From a checkpoint of a small masked image model: patch size [2, 2].
Rows from block 6, named by matrix and row number. Rows with one number belong to one neuron. Each number is 128 + 32 x the weight over its row's rms, rounded and kept within 0 to 255. All counts start at 0. After the name is the row's rms in percent of the matrix's.
# gate: MLP gate (model.blocks.6.mlp.gate.weight, 1024x384), inputs 96-191
# fc1: MLP up (model.blocks.6.mlp.fc1.weight, 1024x384), inputs 96-191
# fc2: MLP down (model.blocks.6.mlp.fc2.weight, 384x1024, transposed), outputs 96-191
gate.186 096 [116 102 128 130 106 102 169 214 146 158 102 130  99 145 115 146 143 134 140 127 161 139 154 116 170 115 140 122 146 138 154 127 151  92 147  98 116 105 113 158 158 127 142 142 182  93 146 121 149 158 174 139  94 109 106  82 154 110 106 124 105 162 123  73 172 134 167  98  92  77 155 180  88 136 123 169 160 149  95  90 117 173 138  80 108 132 147 129 139 143 154 133 130 181 163 141]
gate.187 092 [128 130 123 136  64 121 116 101 157 125 150 109 115 108 148 178 137 203 132 122 132 235 154  88 106 112 120 163 161 170 169  90 160 104 139 141 114 105 153 124  97 132  99 123 110 129 105  64 142 137 138 101 108 118  45 124 116 187 134 170 110  70 100 142 109 151 113 104 116 121 157  90 156 152 133 150 143 101 126  84 108 149 120  63 110 126 132 183  99 149 168 181 133 143 130  74]
gate.188 088 [ 93 130 129 134 154 110 100 145 101 142 120 100 149 157 127 176 174 116 173  98 122 160 134 133 173 106  72 127  86 145 172 131 154 152 180 127 110 133 135 119 143 160 113 129 116 165 167 124 109  71 156 158 121 126 156 130  91 153 124 145 123 127 147 204 132 128 133 121 121 164  74 127  49 130 164 109 125 135  93 139  94 103  78 120 113  70 140 109 184  67 120 139 115  93 121 141]
gate.189 101 [128 143 148  90 188 153 156 146 109 124 139  78 147 115 140 168 125 168 163 100 133  86 104  83 137 101 138 163 172 148 123  84  72  80 139 201 133 136  91 126 106  94 102 179  94 124 107 166 123 124 124 163 204 112 144 183 132 103 150 149 176 107 154 155 105 109  96 118  64 154 121 102 115 161  76 150 111 133 133 100 136 141 134 135  88 111 136 132 139 124 114  34  51 207 132 113]
gate.190 093 [165  97 144 153 116 114 170 144 104 165 167  70 131 150 158 178 180 136  97 122 122 120 147 127 137 193 118 128  95  69 154 123 101 121 180 146 154 173  77  78 130 124 171 136 144 134 147 127 162 132 133 148 108 183  94  79  96 121 103 168 146  78 148 159 111 119  92 108  95 165 176 144 156 132 105 128 169 161 171 201 131 132 130 158  80 106 132 107 130 108 170 163 167 132 124 126]
gate.191 095 [140 139 116 123 129 126 131 173 103 103 179  81 104 158 123 161 138 107 197 105 171 113 137 107 197 135  55 140 161 150 121 150  98  99  56 116 144 165 130 102 165 136  69 115 161 136 146 141 124 190 113 131 157 115 102  82 154 140 166 129 127 152 114 143 113  82 133 117 134  98 148 154 165 143  88 160 175 137  93 160  68 134 140 188 120  81 102 153 131  87 169 161  99 118 144 132]
gate.192 097 [ 89  97 132 118 105 123 115 169  93 195 125 101 161 127 163 141 121 122 129  96 122 164  97 134 123 107 115 169 148 140 156 147 127 125 116  98 128  63 156 115 127 134  67 136 158  34 149 129 118 152 201 109 105 135 142 156 137  81 139 127 118 173 125 116 134 124 119 151 176  91 197  82 133  78 141 152 141 115 129  97 154 159  80 123  39  95  97 141  95 135 109 144 168 145  98 121]
gate.193 106 [134  89 109  78  96 147 158 189  89 172 189  93 104 162 167 147 135 152 150 138 125 121  75 124 140  87 179 108 135 143 121 144 136 127 182 146 135 173 123 122 172 126  86 135 113 144  71 107  84 167  49 128 110 145 109 151 124 113 117 130 152 117 150 157 122  97 145  94 102 138  92  99 108 185 127  95 109 168 103 136 162 137 132 148 121  67 127 100  93 109  56  81 143 114 127 134]
gate.194 110 [137 121 105 122 127 127 122 152 118 136 116 122 116 162  67 187 118 135 107 139 180  90 199  93  26 200 120  75  99 120 100  89 131 126 116 133 119 134 118 153 112  96  75 178 150 137 170 183 141 124  90 169 116  88 122 114 104  90 111 146 148 113  99 137  95 157 124 155 117 110  96 122 196 129 171  91 181  81  69  98 210 116  87 139 128 108 149 127 124 144 115 161 135 161 124 114]
gate.195 104 [105 111  86  93 124 180 145 123 154 149  84 163 202 156 106 132 118 178 155 143 112 130 167 133 161  87 145 134 114 136 112 101 102 131  75 192 162 132 117 105 114 136 118 120  98 134 126 111 145 124  87 165 145  96 152 112 151 145 153 153  88 155 131  38  75 121 102 152 175 128  97 109 153  83 146 199 100 126 156 116 141 135 137 160 107  62 156 110  92 143  93 105 150 110 180 152]
gate.196 110 [150 104 114 108 142 154 122 103 143  83 176 109 133 155 118 154  97 144 139  98 108 128 115  40 146 138  96 152 141 116  78 105 106 180 131 121 135 125 114 114  90 145 126 170 133  82 126 109 119 168 162 122  94 196  79 129 139 157 113  88 113 107  79  78 147 196 106  99 187 118 168 130 108 145 174 109 145 141 140 143 122 123 106 147  58 103 135 159 129 139  71  95 155 119  68 122]
gate.197 108 [147  96 112 127  98  89 130 131 119 186 114 155 136 179 153 135 129 109 127 108 128 140  98 139 145 140 103 107 107 121 181 112 102 130  59 173 143 120  85  86 187 141 139 136 125 154  94 133  81 131 125 159  96 120  83 120 170 149 120 140 131  99 123 175  92 144 125 149 175 165  85 110 126 161 138  89 160 140 222 117  91 161  90  68 112 141 154  86  45 143 143 147 109 145 127 197]
gate.198 109 [113 136 107 171 130 111 159 166 118 112 140 153  85  92  46 161 138 122 140 123 133 146 139 145 165 191 100  99 118 196 103  72  44  92 131 173  98 130 124 143 130 127 168  94 152 102 106 159 107 121  52 128 125 139  87 163 156 143 152 161  87 183 117 105 143 120 223 134  87 139 122 116 143  76 111 143 107 125 185 134 140  45 195 146 101 133 138 153 167  75 161 148 132 116 116  88]
gate.199 097 [137 146  93 130 127 165  83 135  99 153 120  67 120  95 130 149  45 111 123 152 105 150 121 124 153 119 153 101 119 150 181  95  60 183 182 162 117 131 200 148 117 122 114 116 137 175 160 122  90  84 121 149 114 114 119 131 153 136 129 117  86 183 149  96 147 172  97 179 101 114 146 141  63 153 121 138 111 131  82 161 153  96  63 128 101 118 142 130 111  85  93 133 133 143 164 137]
gate.200 105 [129  93 153 152  80 119 129 144 166 202 133 115 104 139 155 153 181 124  54 101  80 217  51 152 105 100 123 153 120 124 159  75 144 141 150  93 182  84 139 139 106 129 127 123 118 118 174 146  79 112 107  91 119  87 109 134 116 164 128 129  68 112 128 109  99 134 101 181 122  93 124  87 148 140 168 132 111 102 140 179 117 120 116 104 192 165  77 109 127 143 117 143  93 117 129 163]
gate.201 098 [147 111 124 125 164 152 145 111 101 121 158 122 116  78 146 158  90 136 160  95 165 125 141 135 183 115  94 114 167 127  34  93 129 119 158 124 200  86 147 122 127 141 128 193 165  83 132 146 138  64 193 108 135 104  69 150 130 162 182 142  97 132 180 187 137  88 123 104 127 120 149  83 139 166  65  99 121  47 162  95 131 146 153 118 128 119 155 138 125 142  63 129 156  99  86 148]
gate.202 109 [102  87  78 119 145 144  97 112 130  93 127 153 138 183 172 183 122 121 174 121 142 156 142 103 143 107 154 171  70 128 116 122 141 153 102 163 101 150 165  46 119 139  93 134 120 130 142 120 114 207 121 137 121 170 101 137 122 102 128 170 145 118  81 137 102  95 101 157 180 151 103 132 151 149 164 154 102 107 121  85 153 118 140 128 113 173  62  95 153 139 144  56  94  89 166  71]
gate.203 095 [133 119  51 120 122 149 110 148 150  48 105 112 190  68 114 183 112 146 112 102 125 149 174  85 181 124 131 132 128  71 103 167 126 109 148 156 163 109 140  72 121 173 157  98  89 168 146 114  82 191  72 163 142 111  87 174 133 109 113 183 137 109  72  62  96 110  81 147 133  84 180 112 174 148 110 141  90 100 183 168 100 149 198 110 147  91 125 119 139  88 102  97 115  86 138 138]
gate.204 106 [140 205 177 106 126 108 154  74 168  93 105  98  99 162 131 147 101 151  83 126 177 140 164 121 132 127 140 171 119 159 144 103 141  85 126 111 138 155 165 127 120 113  65 160 150 197 162 111 166  85 148 102 117 116 201 148 195 140 125 175 114 125 135 139 147 102 161 153  96 110 146 186  69 113 135 137 154 120 140 177 113 114 141 121  93 195  56 107 145 122 116 171 104 112 132 103]
gate.205 098 [100 111 127 117 197 228 217 141 156 118  85 164 158 140 103 173 180 138 112  96 101 178 123 159  88  84 171 165 155 114  42  83 109 112 126 106 155 131  91 127 121 132 219 152 187 127 154 141 107 117 154 137 165 164 161 175 134 130 126  98 135 132  72  96 118 178 110 111 100  97 129 154 109 144  79 141 146  74 111 130 143 150 114 110 156 121  52 142 164 135 117  73 117 133 162 109]
gate.206 095 [ 86 120 125 151 121 176 109  90 119 204 148 106 169 179 140 143 139  82 126 146 113 147 140 124 114 127 120 112  66 139 131 147 148 164  50 103 172 139 148 129 183 144  94 119 132 154 104 170 140 112 136 129 155 120 131 136 106 168 126  97 146  91 104 174 146  88 103  86 146  88 125 156 132  40 140 102 154  96 100  93 138 131 129 161 103 139 121 167 166 153  90 126 113 126 110 152]
gate.207 083 [190  63  94 131 116  80 157 149 149  93 189 144 133 108 149 142 104 156 117  88 140 121 189 112 122 137 136  74 171 131  91 148 119  96 133 129 186 123 164 197  86 130  97  70  83 192 116 146 129 167 164 141 163 115 146 116 158 121 105 135 112  78 100 191 144 111 184  65 121  94 103 136 170 148 136 145 120 118  92  93 147 195 141 202 107 104  95 182 109 145 134 155 167 146 146  69]
gate.208 119 [168 185 133 105 160 143 143 131 106 194  88  98  99  89 175 171  95  90 116 145 178 105 139 117 159 105 143 103 204 171  56  95 131 130 101 146 149 144 135 140 113 125 112  69 157 130 100  88 153 130 188 172  67 161 133 167  99  83 110 128 121 118 161 167 150 120 119 158 149 128 159 118 139 155 122 115  95  68 120 167 194 126 115 103 159 124 115  72 169 189 161  99 107 128 154 171]
gate.209 104 [111 128 145 115  93 112 177 122 160 154 118 151 126  72 147 180  82 137 129 178 101 121  90  88 158 161 154 122 211 151 111 128 139 122 112  78 140 175  74  86 122 157 134 100  99 167 119  91 100  10 124 119 125 143 139 162 176  52 124 122 142 113 185 125 122 156 142 139  98 148 121 121  53 163 190 143 163 125 119 127 160 148 152 112  80  93 108  77 177 113 130 130 121 117 117 106]
fc1.186 095 [118 102 113 137  57 135 165 186 129 135 141 152 118 126  86 195  97 112 120 160  92 100 182 190 122 102 113 106 137 143 133 121 143 157 131 130 145  56 131 134 110 140 137 159 173  79 143 163 158 116 111 168  89 112  86  76 114 143 132 142 135 146 156  87 151 101 171 119  84  73 108 178 116 128 164 224 190 112 115  67 132  81 148 111 139  76 136 159 164 175 151 110  90 129 184 131]
fc1.187 089 [134 129 125 160 163 147 135 103 117  71 141 142 106 150 125 136 166  35 113 106 141  48 124  79 154 128 147 103 114  78 122 125 115  66 139 144 139 161  10 126 191 139 205 102 137  94 143 166 166 105 150 121 138 122 189 210 115 144 122 140 125 125 137 147 112  86 117 174  91 127 157 159 101 111 116 147 183 144 152 166 109 177 150 157  63 128 150 117 105  85 150 126 156  97 140 146]
fc1.188 110 [122 133 157 142 128 115 148 168  64 121 116 163 158 149 175 131 183 145 154 131 146 139  77 213  87 112 117 117 162 106 195 202 137  81 185 120 125 128 148  86 144 134  50 135 121 133 168  91  60  95 113 129 138 155 126 124 122 131 118 124 108 142  87 132 153 201 109 150  70 127 159 101 192 135 111 131  98 128 134 107 189  66 117  92 110 105  54  85 127 154 115 181 128 131 133 117]
fc1.189 098 [136 105  63 125  84 117 106  95 202 120 182 113  98  98 120 139 168 152 189 176  68 118 145 184 160 122 150 129 144 101 122 170 127 112 138 118 149 154 164  70 173 200 105 107 167 130 157 106 127 145  86  74 162 176 143 108 113 177 122  72  99 164 139 132 161 147 113 138 109 130 157 108 107 113  94 209 134 145 117 125 133 128 128 130 155 143 152 145 131 158 127 177 191 112 100 103]
fc1.190 092 [176  72 164 159  91 136 132 189 186 155 164 101 136 139 160 185 131 122 132 131 216 180 151 114 149 102  97 119  83  86 136 118 111 162 181 152 132 158 149 124 119 115 130 129 150 131 133 103 108 116 135 143 128 111 175 116 128  98 137 110 123  96 127 147 174 114 146 111 122 147 178 118 124 169  87 119 138 153 128 224 190 184 131 149 111 190 101 208 103 122 177 153 140 132  98 142]
fc1.191 118 [147 119 125 134 171 162 102  99 159 114  70 123 127  94 130 143 170  78  80  99 102 141  87 153 102 107 142 132 123 112 116  56 154 175 131 166  95  85 122 136 147 107 195 105 143 162 138  94 134 101 112 132 102 148  87 131 126 127  64 173 117 200 179 109 139 110  95  95 146 186 147 158  82  98 148 159 110 165  81 128 123 159  93 106 101 141 107 152 105 122 167 122 122 139 145 118]
fc1.192 097 [156 119  79 142  97 151 120 169  98 162 104 152 137  99  88 131 215 148 145 135 148 182  76 117 173 167  82 143 172 107  81 159 144 124 136  89 177 132 152  78 174 133 152 141 141  81 120 147 157 152 155 161  98 100 130 153 133  63  97 122  72 159 109 100 125  59 121 140 153 121 204 118 219 136 113 136 129 150  86  92 156  88 114  65 108 124  92 100 172 129 131 154 107 107 157 121]
fc1.193 102 [144 183 118  98  74  95 120 147 156 130 131 100 143 139 137 145 170 117  81 145 118 123  87 101 168 133 161 113 147 104 136 153 118 152 101 150 138 191 124 132 134 134 110  97 190 130 118 134 143 110  77 168 137 155  84 134  88 153  89 159 133 112 131 109 133 124 136 145 129  85 120 111 105 103 137 166 187 143  86  90 131 108 134 140  87 126  97 148 139 150 123 110  87 144 136 118]
fc1.194 102 [147 109 132 113 114 118 107 119 156 122 101 129 140  88 136  79 133 191 159 135  82  94 145 130 196  95 100 180 139 152 142 117 140  82 128 128 135  66  82 176 141 141 114 109 142  75 105 117 109 164 146 115 136  73 143 159 123 155 179  64 131 131 160 115 150 132 123 147 141 126 199 129 118  76 112 169 120 161 149 128  84 105 144 135 162 156  97  80 100 153 144 130 177  77 137 122]
fc1.195 099 [106  69 170 133 158  92 151 158  88  98 155 119  87 149 136 207 152 114 201 131 121 171  98 114 158 142  93 114 126 161  91 159 149 106 135 156 201  92 114 190 119 193 159 124 151  78 161  55 149 103 168  63 115 156 153 126 131  88 101 110 149 168 127 175 119 142 164  92 108 102 176 129 129 113 102 100 181 120  49 146 156 153 110 128 195 108 132  85 132  64 102 173 170 110 156 118]
fc1.196 102 [130 130 179 132  85 188 114 153 174 161 133 149 114 139 119  65 126 148 161 150  86  97 128 126 110 105 137 165 143 134 113 120  76 115 177 125 156 189 123 128 129 125 127  48 120 189 119 114 134 147 160 112 173 119 174 134  86 120 139 208 147 170 152 137  88 140 111  83 110 107  99 113 188  87 107 145 153 173 132 138  78 123 170 106 159 141 101 132  41  83 149 126 114 142 193 125]
fc1.197 098 [160 100 210 149  44 165 173 131 122 151 119 131 178 149 218 108 107 113 130 132 136 155  93 148 145 162 152 115 121 153 129 144 101 187 115 146 140 170 158 118  99 130 148  68 144 138 115 147 190 110  98 123 136  91 104  72  97 135 109 133 187  50 127 115 133  75 109 127 142 126 126 110  82 130 166 154 113 101 160 171 148 145 124 121 161 175 125  83 116  89 133  86 123 123 114 182]
fc1.198 099 [139  67 131  98  89 107 138 152 133 104 140 116 151 102 154 147 117 124 162 149 133 126 139 112 158 104 113  99 125 115 158 143 156 130  90 129 132 136 125 108  91 140 188 152 147 132 160 151 139  51 117 127 157 181 144 189 112  89 142 109 151 117 134  90  76  57 143  95 162  86 136 155  87 116 171 103 133  78 114 107  90 143 158 132 130 106 195  41 150  92 154 122 113  90 107 113]
fc1.199 114 [ 54 156  83 143 139 148  97 160 129 125 103 117 120 149 137 135 141 133 128 153  96 131 142 154 152 117 109 137 172 105 156  98  87 119 106  61 146 129 144 101 120 123 160 134 176 121 138 135 114  73 114 110 146 112 119 148 108 130 134 151 113 117 114 117  63 146 110 177  87  92 166 112 145 149  91 165 113 105 180 164 101 125 133  84 132 120 148  79 111 167 130 128 141 112 119 140]
fc1.200 100 [116  93 150 131 107 113 139  95 140 176  95 137  90 144 151 148 137 105  93  46 139 183 122  60 101 102 110 128  82 123 154 127 114 148 177  34  96 146 120 100 166 157  81 115 141 130 150 159 130 124 135 124 121  69  94  97 171 137 152  82 139 133 107 148  99 101  96 135 122 172 116 112 124 150 142 112 125  74  85 138 110 122 107 127 203 108 147 131 167 103 125 142 110 112 161 182]
fc1.201 098 [ 86 106 102 151 104 125 100 134 131 168 119  96 119 129 143 178 102 132 153 103 150 156  52 116 161 126 108 138 156 146  99  41 152 149 172  67 134 145  78 107 139 136 127 136 113 141 170 157  83  58 140 168  76 130 102 133 130 108 145 137 145 165 150 114  43 137 123 142 139 140 128 112  92  95 106 106 150  84 105 111 109 115 180 171  92 156 109 133 157 133 110 132 155 105 124 136]
fc1.202 102 [106 100  95 110 105 109 124 126 143  98 135 144 107  99  53  80 137 168 141 100 103 184 120 130 155 148  83  83  90 128  83 212  69 134 133 128 132 127  61  98 160 157 123 173 172  73  95 153 147 124  59 154 164 137 133 150 122 121 146 123  64 172 126 128 111 138 156 121 127 143 144 107 168 102 116 156  93 190  63 176 105  70 154 144 135 138 115 135 160 136 108 145 186 100 137  87]
fc1.203 093 [129 129 167 104 113 140 199 131  98 151 154 120 139 194 137 116 118 139  62 139 162 139  66 111 105 169  88  95 117  94 217  69 182 134 114  82 116 134 163 121 142 150 150 156 172 155 129 150 140 131 156  73 121 175 147 120 135 197 158 125 197 153 184 145 129  95 155  98 166 103  58 131 101  81 164 119 167 160 132 139 109 163  89 170 135 107 132 118  72 110  87 143 101 150 103  57]
fc1.204 115 [150 180  96 104  90 158 100 120  31  78 148  50 125 158 128 115  75 176 128 130 127 145 134 140 103 132 143  90 151 176 144 167 125 140  81 114 107 196 158 100 150 126 118 140  97 159 117 110 142 130 153 131 166 122 122 180 140 160 111 129 150 118 139 120 176 130 134 121 138  27  90  93 163 130  62 118 117 145 167 177 147 128 168  66 161 124  66 126 146  70 139 121  98  98 146  88]
fc1.205 097 [168 156 119 154 146 126 124 101 134 132 147  96 116 115 143  82 195 173 109 145 140  93  85 111 124  63 136 137  94  77 149 146  44 174 131 168 119 136 132 164 130 155  46  98  91 164 109  72  99 129  91 135 104  59 177 100  91 139 176 155  87 149 115 184 175  96  59 131 185 129 151 160 120 128  45  75 101 122 108 146  99 128 130 157  95 118 121 165 103 158 142 164 103 135 130 162]
fc1.206 104 [ 84 116 148 115  86 121 167 163 118 138 104 111 111 101 135 111  98 138 123 150  84 100 137 154 128 109  74 123 109 144 110 150 159  91 187 155  96 104 144 177 141 197  91 115  63 109 147 188 109 111  98 107 101  83 128 180 165 123 145  58 124 188  73 101 113 109 126  87 126 133  99 105 169  59 132  70 123 120 117 140 112 121 133 137 135 153 128 106  95 153 102 129 147 111 119 107]
fc1.207 114 [177 146 135 138 158 134 156  96 112 133 151 111 145 137 106 128  92  81 108 117  94  94 169 106 106  98 107  69 126 158  89  93 201 139 174 107  68 137 153 100 130  98 118  86 103 122 104  79 142 130 123 217 133 155 139 120 205 172  78 140 138 188 169 113 153 182 127  91  97 120  86 159 189 157 118 131 182 135 158 155 174 106  71 145 112 103  21 152 121 138 122 115 132 124 124 147]
fc1.208 097 [166  26 153 129 104  98 157  90 108  78 151 177 104 121 130 157 144 134 169 117 128 123 146 146 109 122 155 167 163 159 199 107 130 143 101 176  94 134 105 105 192 185 114 152 127  90 131 134  55  94 125 134 150 119 148  88  86 134 122 131 155 166 154 102 101  85 167 174 186  86 129 155 153 114 144 117 152 110 154 141 154  76 157  73 101  89 112  88 102 106 150  96 155 122 138 112]
fc1.209 097 [123 151 145 144 153  99 147 151 103  78 142 153 176 160 114 120 108 213 149 117 131  42 117 148 114 136 168 127 133 147 154 105 136 151 109 158 173 203 111 148 164 119 133 191 119 158 188 143 103 154 165 145 201 123 106 105 122 186 123 136 145 129 153 108 105 128 213  95 130 116 156 130 118 140 106 130 124  86 115 107  79 162 142 133 159 129 143 129 129 163 126 103 139 159 153 132]
fc2.186 135 [143 126 146 131 151 155 111 168 130 122 150  91 139 133 142  89 153 152 170 120 167  94 123 158  91 125 117 143  95 137 106 106 145 131  83 114 177 115 165 115 140 142 129 162 191 147 118 151 144 118  81 160 194  94 115 140  97 135 133 130 109 111 175 156 138  78 159 135 113 107 157 111 128  93 113 169 112 155 132  90 156 150 126  88  72 156 123 114 176 123 149 182 123 119 125 104]
fc2.187 123 [152  52 104 109 128 119 149 114 137 169  83 134 164  91 128 140 204 164 136 162 124 155 114  96 177 143 162  53 133 123 147 110 125 109 147 186 112 121  46 129 139 153 147 109 103  98 139 136 125 109 119 106 151 111 148 138  72 147 102 130 151 125 134 109  71 121  81 158  93 105  89  65 131 184 172 152 133 162 156 101 118 112  81 127 127 114 134 123 148 122  69  87 116 112  97 141]
fc2.188 081 [145 168 122 163  96 155  55 172 190  96 100 173  84 177 127 114  98 183 119 108 119 159 122 109 162 130  77 129 216 111 168 213 100 156 146 102 155  75 156 123 179 162 172 125 135  89 171 176  86 165 119  83 118 105 134 106 131  83 104 107  67  56 152 130 107 125  99 130  80 137 125 123  82 116 161 129 121 100  65 115  80 107 101 119 101 133 119 151 136 192 121 129  82 104 127 114]
fc2.189 103 [135 121 204  89 126 128 149  84 125 164 152 139 120 123 162 136 131 103 132 131 132 122 128 134 189 120 107 130 109 138 165 122 109 188  70  98 144 128 136 138 117 152 134 141 148 106 132 125 163 168 103 115 188 140  91 184 144  92 129 154  80 145 118 146 142 151 117 171 102 131 139  90 171  91 125  74 116 170 110 115 139  95 104 111 143 105 134 136 143  83 153 123 138 128 122 141]
fc2.190 110 [ 99 123 123 171 168 101 106 151 122 120 105 178 137  55 134  97  87  79 119  87 103  82 118 125 149 136 103 151  76 147 127 131  91 144 187 127 123 108 166 133 149 108 140 155 180 149 155 164  88 102  92 149 159 123 169 137 112 165 173 171  78  88 154 180 165 131  58 115 126 103 137 102 153 182 131 137 157 127 134 150 215  97 109 135 135 152 147 112 131 129 161 134 154 127 220  75]
fc2.191 076 [ 93 120 144 121 119 101 142  99  61 105 103 131 136 150 127 112  82 125 167 136 134 139 172 155 121 145 126 179  47 126 130  65 118  76  92 157 122 109 124 136 147 157 175 144  42 126 121 132 181 122 147  97 136 155 131  87  99 123 180 172 147 111  86 162 171 108 187 105 193  53 155 115 164 111 114 157 167 132 135 101 151 170 122 129 135 103 127  75 110  94  74  69 191 114 108 125]
fc2.192 104 [155 187 169 128 120 154 139  79  92 128 151 125 136 131 150  84 162  98 112 155  88 167 105  91 124 125 115 105  66 124 150  87 110 109 105 122 173 101 112  95  98 101 139 151 186 110 162  66 164  67 138 157 173 100 119 147 139 100 155 199 136 129 129  96 134  99 125 118 156 109 130 163 192 127 149 109 132 139  77  69 230  83 133 137 175 103  94 126 154 119 170 129 150 185  96 138]
fc2.193 084 [110 130  59  45  60 156 125 124 122 117 117 155 154 127 179 110 152  61 122 109 123  81 126 114 149 135 104 116  98 143 181  99 152 158 129  83 111 149 137 140  90 115 131 158 120 104 122 105  93 121  85 114 144 143  91  85 129 117 141 110 141 195 127 120 103  85 119 127 127 121 133  68 123 158 151  51  93  51  94 210  92  90 149  89  92 121 151 117 142  71 160 124 114 135 124 130]
fc2.194 119 [ 97 151 122  69 142 131 123  99 111  39  97 119 139 120 204 115 121 173  32 129 141  94 159 176 151 112 112 144 158 147 137  32 158 179 170 130 134 121 107  74 120 107 123 130 148 118 133  93  70 100 125 119 104 162 141  51 122 105 141 146 154 141 152 122 144 148 128 139 122 125   9 149 108  88 105 112 185  81  54 113 186 112 113 151  67 110 129  67 132  93 125 143 142 108  49 140]
fc2.195 094 [136 129  84 158 116  80  88 176  83  79 121 133 123 110 105 154 124 144 112  78 159 125 154 144 136 119 155 132 120  90 126 112 148 152 171 143 202 148 120 101 157 167 150 107 144  83 106  87 107 163  99 114 101 157 135 160 157  92 124 147  62 138 141 116 161 107 193 147 137 168 130 122 161 146 162 135  67 159 118  79 137 100 123 104  76 127 131 157 127 105 111 132 153 139 135 116]
fc2.196 105 [193 133 147 203  80 189 117  98  96 147 124  85 106  94  92  74 109 112  82 177 139 135 135 145 152  94 141 163  98 175  75 131 123 121  98 120 183 124 119 132 125  85 129 155 168 151 165 154  93  94  48 146 135 120 175 144 122 110 116  93 177  88 124 111 144 169 185 151 142  95 143  87 200  61 115 157 131 145 102 128 231 125 138 136 197 158 120 107 128 119 159 117 107 142  79  65]
fc2.197 099 [142  65  74 134  83 171 150 172 135 167 127  80 156 116 120 153 177 131 197 127 117 132 114 110 153 131  99 130 128 109 108 103 159 161 140  72 119 113 134 103 140  91 122 153 150 129 121 132 107 117 137 134 104 134 197 194 150 156 129 105 188  87  90 125 143 155  91 128 111 116 184 122 152 147 103  99 136 143 125 165  75 139 132 139  99 121 107 138 131 181 160  84  93 162 150 128]
fc2.198 087 [139 144  92  67 154  43 114 177 120  65 147 157 139 108 178 109 115 167 111 193 131  86 170 118 100  90  59  83  87 128 107  85 124 144 194 144 155  88 161 210 135 172 122 129 121 195 134  98 114  92 101 157 111 149 191 106 122  97 139 146 109 127 192 118 103 156  77  53  43 119 200  96 147 157  86 134 141 105 141 104 197 157 130  88 127  76 108  90 175 195 153 135 130 124 128 151]
fc2.199 075 [160 187 124 165  72 118 136 147 112 135 167  78 122  92 202 136  77 171 151 114 114 143  98  82 132  96 120 102 162  64  89  99 147 142  81  65 123 165 148 120  95 143 116  94 137 112 107 152  89 117 101 184 173 110 130 132  77 147  93 107 144 123 115  78 118  61  92  90  17 103 142 124 156  80 183 107 118 159 127 123 148 109 150  51  95 151 155 187 129 109 135  72  57 147 156 169]
fc2.200 117 [117  95 142 127 112 119 158 140 109 117 118  94 109 119 150 115 182 144  95 124 134 138 210  96 183 127 158 140 161 146 102 159  59 107 164 135 129 157  83 157 104  56 139 103 135 122  84 122 126 137 128 140 173 101  85  94 142 152 118  84 127 154  99 136 176 106  97 142 115  93 140 120 148 137 140 148 130 138 136 160 149 139 134 110 121 193 147 143 154 175 116 142 122 127 124  82]
fc2.201 128 [146 138 142 129 121 116 141 126 140 117 118 106 146  78 130 112 155 171  94 108 136 124 120 126 126 106 194  78 113 185 142 139 113 100 135  80 127 126 102  55  70 123 139 141 105  92 116 122 184 139 144 136 143 133  94 125 143 143 123 140 131 135  88 152 102  64  72 120 108 144 111 148  71 136 133 115  73 135 160 102 121 168 110 136 136  77 134 168 145 157  71  70 130  51 138 154]
fc2.202 106 [145 141 167  91 155 106 142 143 154  94 140 123 132 137 213 162 169 152  92 142 123 128 158 170 136 166 117 146 102 128 148 172 103 113 117 105 188 113 165 194 121  64 158 123  76  94 145 123 131 136 137 129  68 131  81  29 129 137 149 134 213  89 115 120 131 176 134 174  91 112 179  87  94  58 144 109 195 158  87 158  91  88 129 108 138 120 104 103 122  89  93 130  98 138 118 158]
fc2.203 113 [128 133 113  72 148 116  97 108 132 155 113 135 119  39  86 142 140 175 128 163 187  95 120 103  77 157 204  48  99 140 135 107  99 146 193 134 134 125 169  86 127 199 104 124 160 113 106 144 149 115  99  74 136 181 170 187 156 126 111 130  81 146 108 137 112 137 102 144 131 123 108  85 177 153 154 170 107  85 186 130 180 113  93 136 146 178 145  99 106 110 127  63 110  79 142  84]
fc2.204 080 [169 111  89  86 107 160 136 190 123 122 140 109  63 114 159 100 219 158 134 110 144 147 139 105 158 153 159 103 145 101 163 171 117 134 115  96 113 150 142  92 204 127 154 117 113 125  97 136 120  90  93 129 100  97 127 133 135 139 157 111  85 105 118 140 143 160  91 112  76 201 146 152 141 141  89  98 255 129 137 169 120  98 165 143 134  74 210  90 133  87 160 172 153 166 125 144]
fc2.205 090 [ 91 151 173 103 125 135 146  78 122 149 129  84 102 142 168 145 172  94 172 174 144 104  93 112 104 142 182 108 121 173  98 166 126 115 112 116 123 142 126 131 142 157  98 122 134 111 152 172 124 140 102 142 128 157 180 139 136 141  34 134 124 155 118 158 142 122 176 131 107  85 125 141 158 120  82 115 133 219 144 163 115 173 147 129  68 153 156 123  75 132 113 167 134  66  66 179]
fc2.206 110 [112 110 134 139 112  19 119  98 123 120 149 131  72 116  71 131 123 131 113 154 106  79  97  29 154 180 124 119 152  84 130 164 123 132 186 103 125 105 164 172 149 148 119 105 100 129 181 143 125 132 171  84 141 123 166 125 146 111 116  77 116 175 113  95 108 127  45 112 104 145 148  75 152 153 160  80 163  95 121 175 127 163 156 142 175 153 116 218 120  92 133 143 110 105 139 131]
fc2.207 083 [113 155  67 148 144 100 116 138 158 136 146 136  97 122  82  90 136 118 105 154 151 143  89 128 162 152  87 116  41 129 110 155 148  90 137 146 124 102 184 115 128 105 116  97  83  96 123 128 124 107  99 129 128 142 127 143 166 120 231 102 109  96 153  76 126 138 129 213 119 120 183 131 109 134 130 110 154 139  65 114 125 153 165  60 125 138 140 110 152 156 160 137 141 171  92 166]
fc2.208 114 [ 98 156 115 190 164 109 124 148 150 172 129  59 141 124 134 156 141 164 104 109 137 115  82 134 130  97 143 142 180 108  80 180 190 177 131 139 128 133 112 108 106  72 123 108 115 143 130 127 138 137 131 138 178 173 142 144 179 139 179 104 140  97  51 124 200 122 120  88  94  93 124 144 141 135 148 112  60 148 129  52 144 155  98 114  89  94 120 145  89 122 168  97  82 145 103 113]
fc2.209 096 [101  90 117  73 170  86 172 162 122 150 110 103 118 114  85  96 114 153 155  76 171 109 175 155 133  91 123  61 145 118 119 146 195 142  98 117 174 109 122 110 167 121  96 123 114  84 152 164 108  92 179 153 105 144 129 169 159 133  69 134 145 154 145 125 129 140 142 124 163 124 175  98 192 151  93 156  53 160 106 155 135 142  89 126 127 106 124  86  83 129 110  88 179  96  80 180]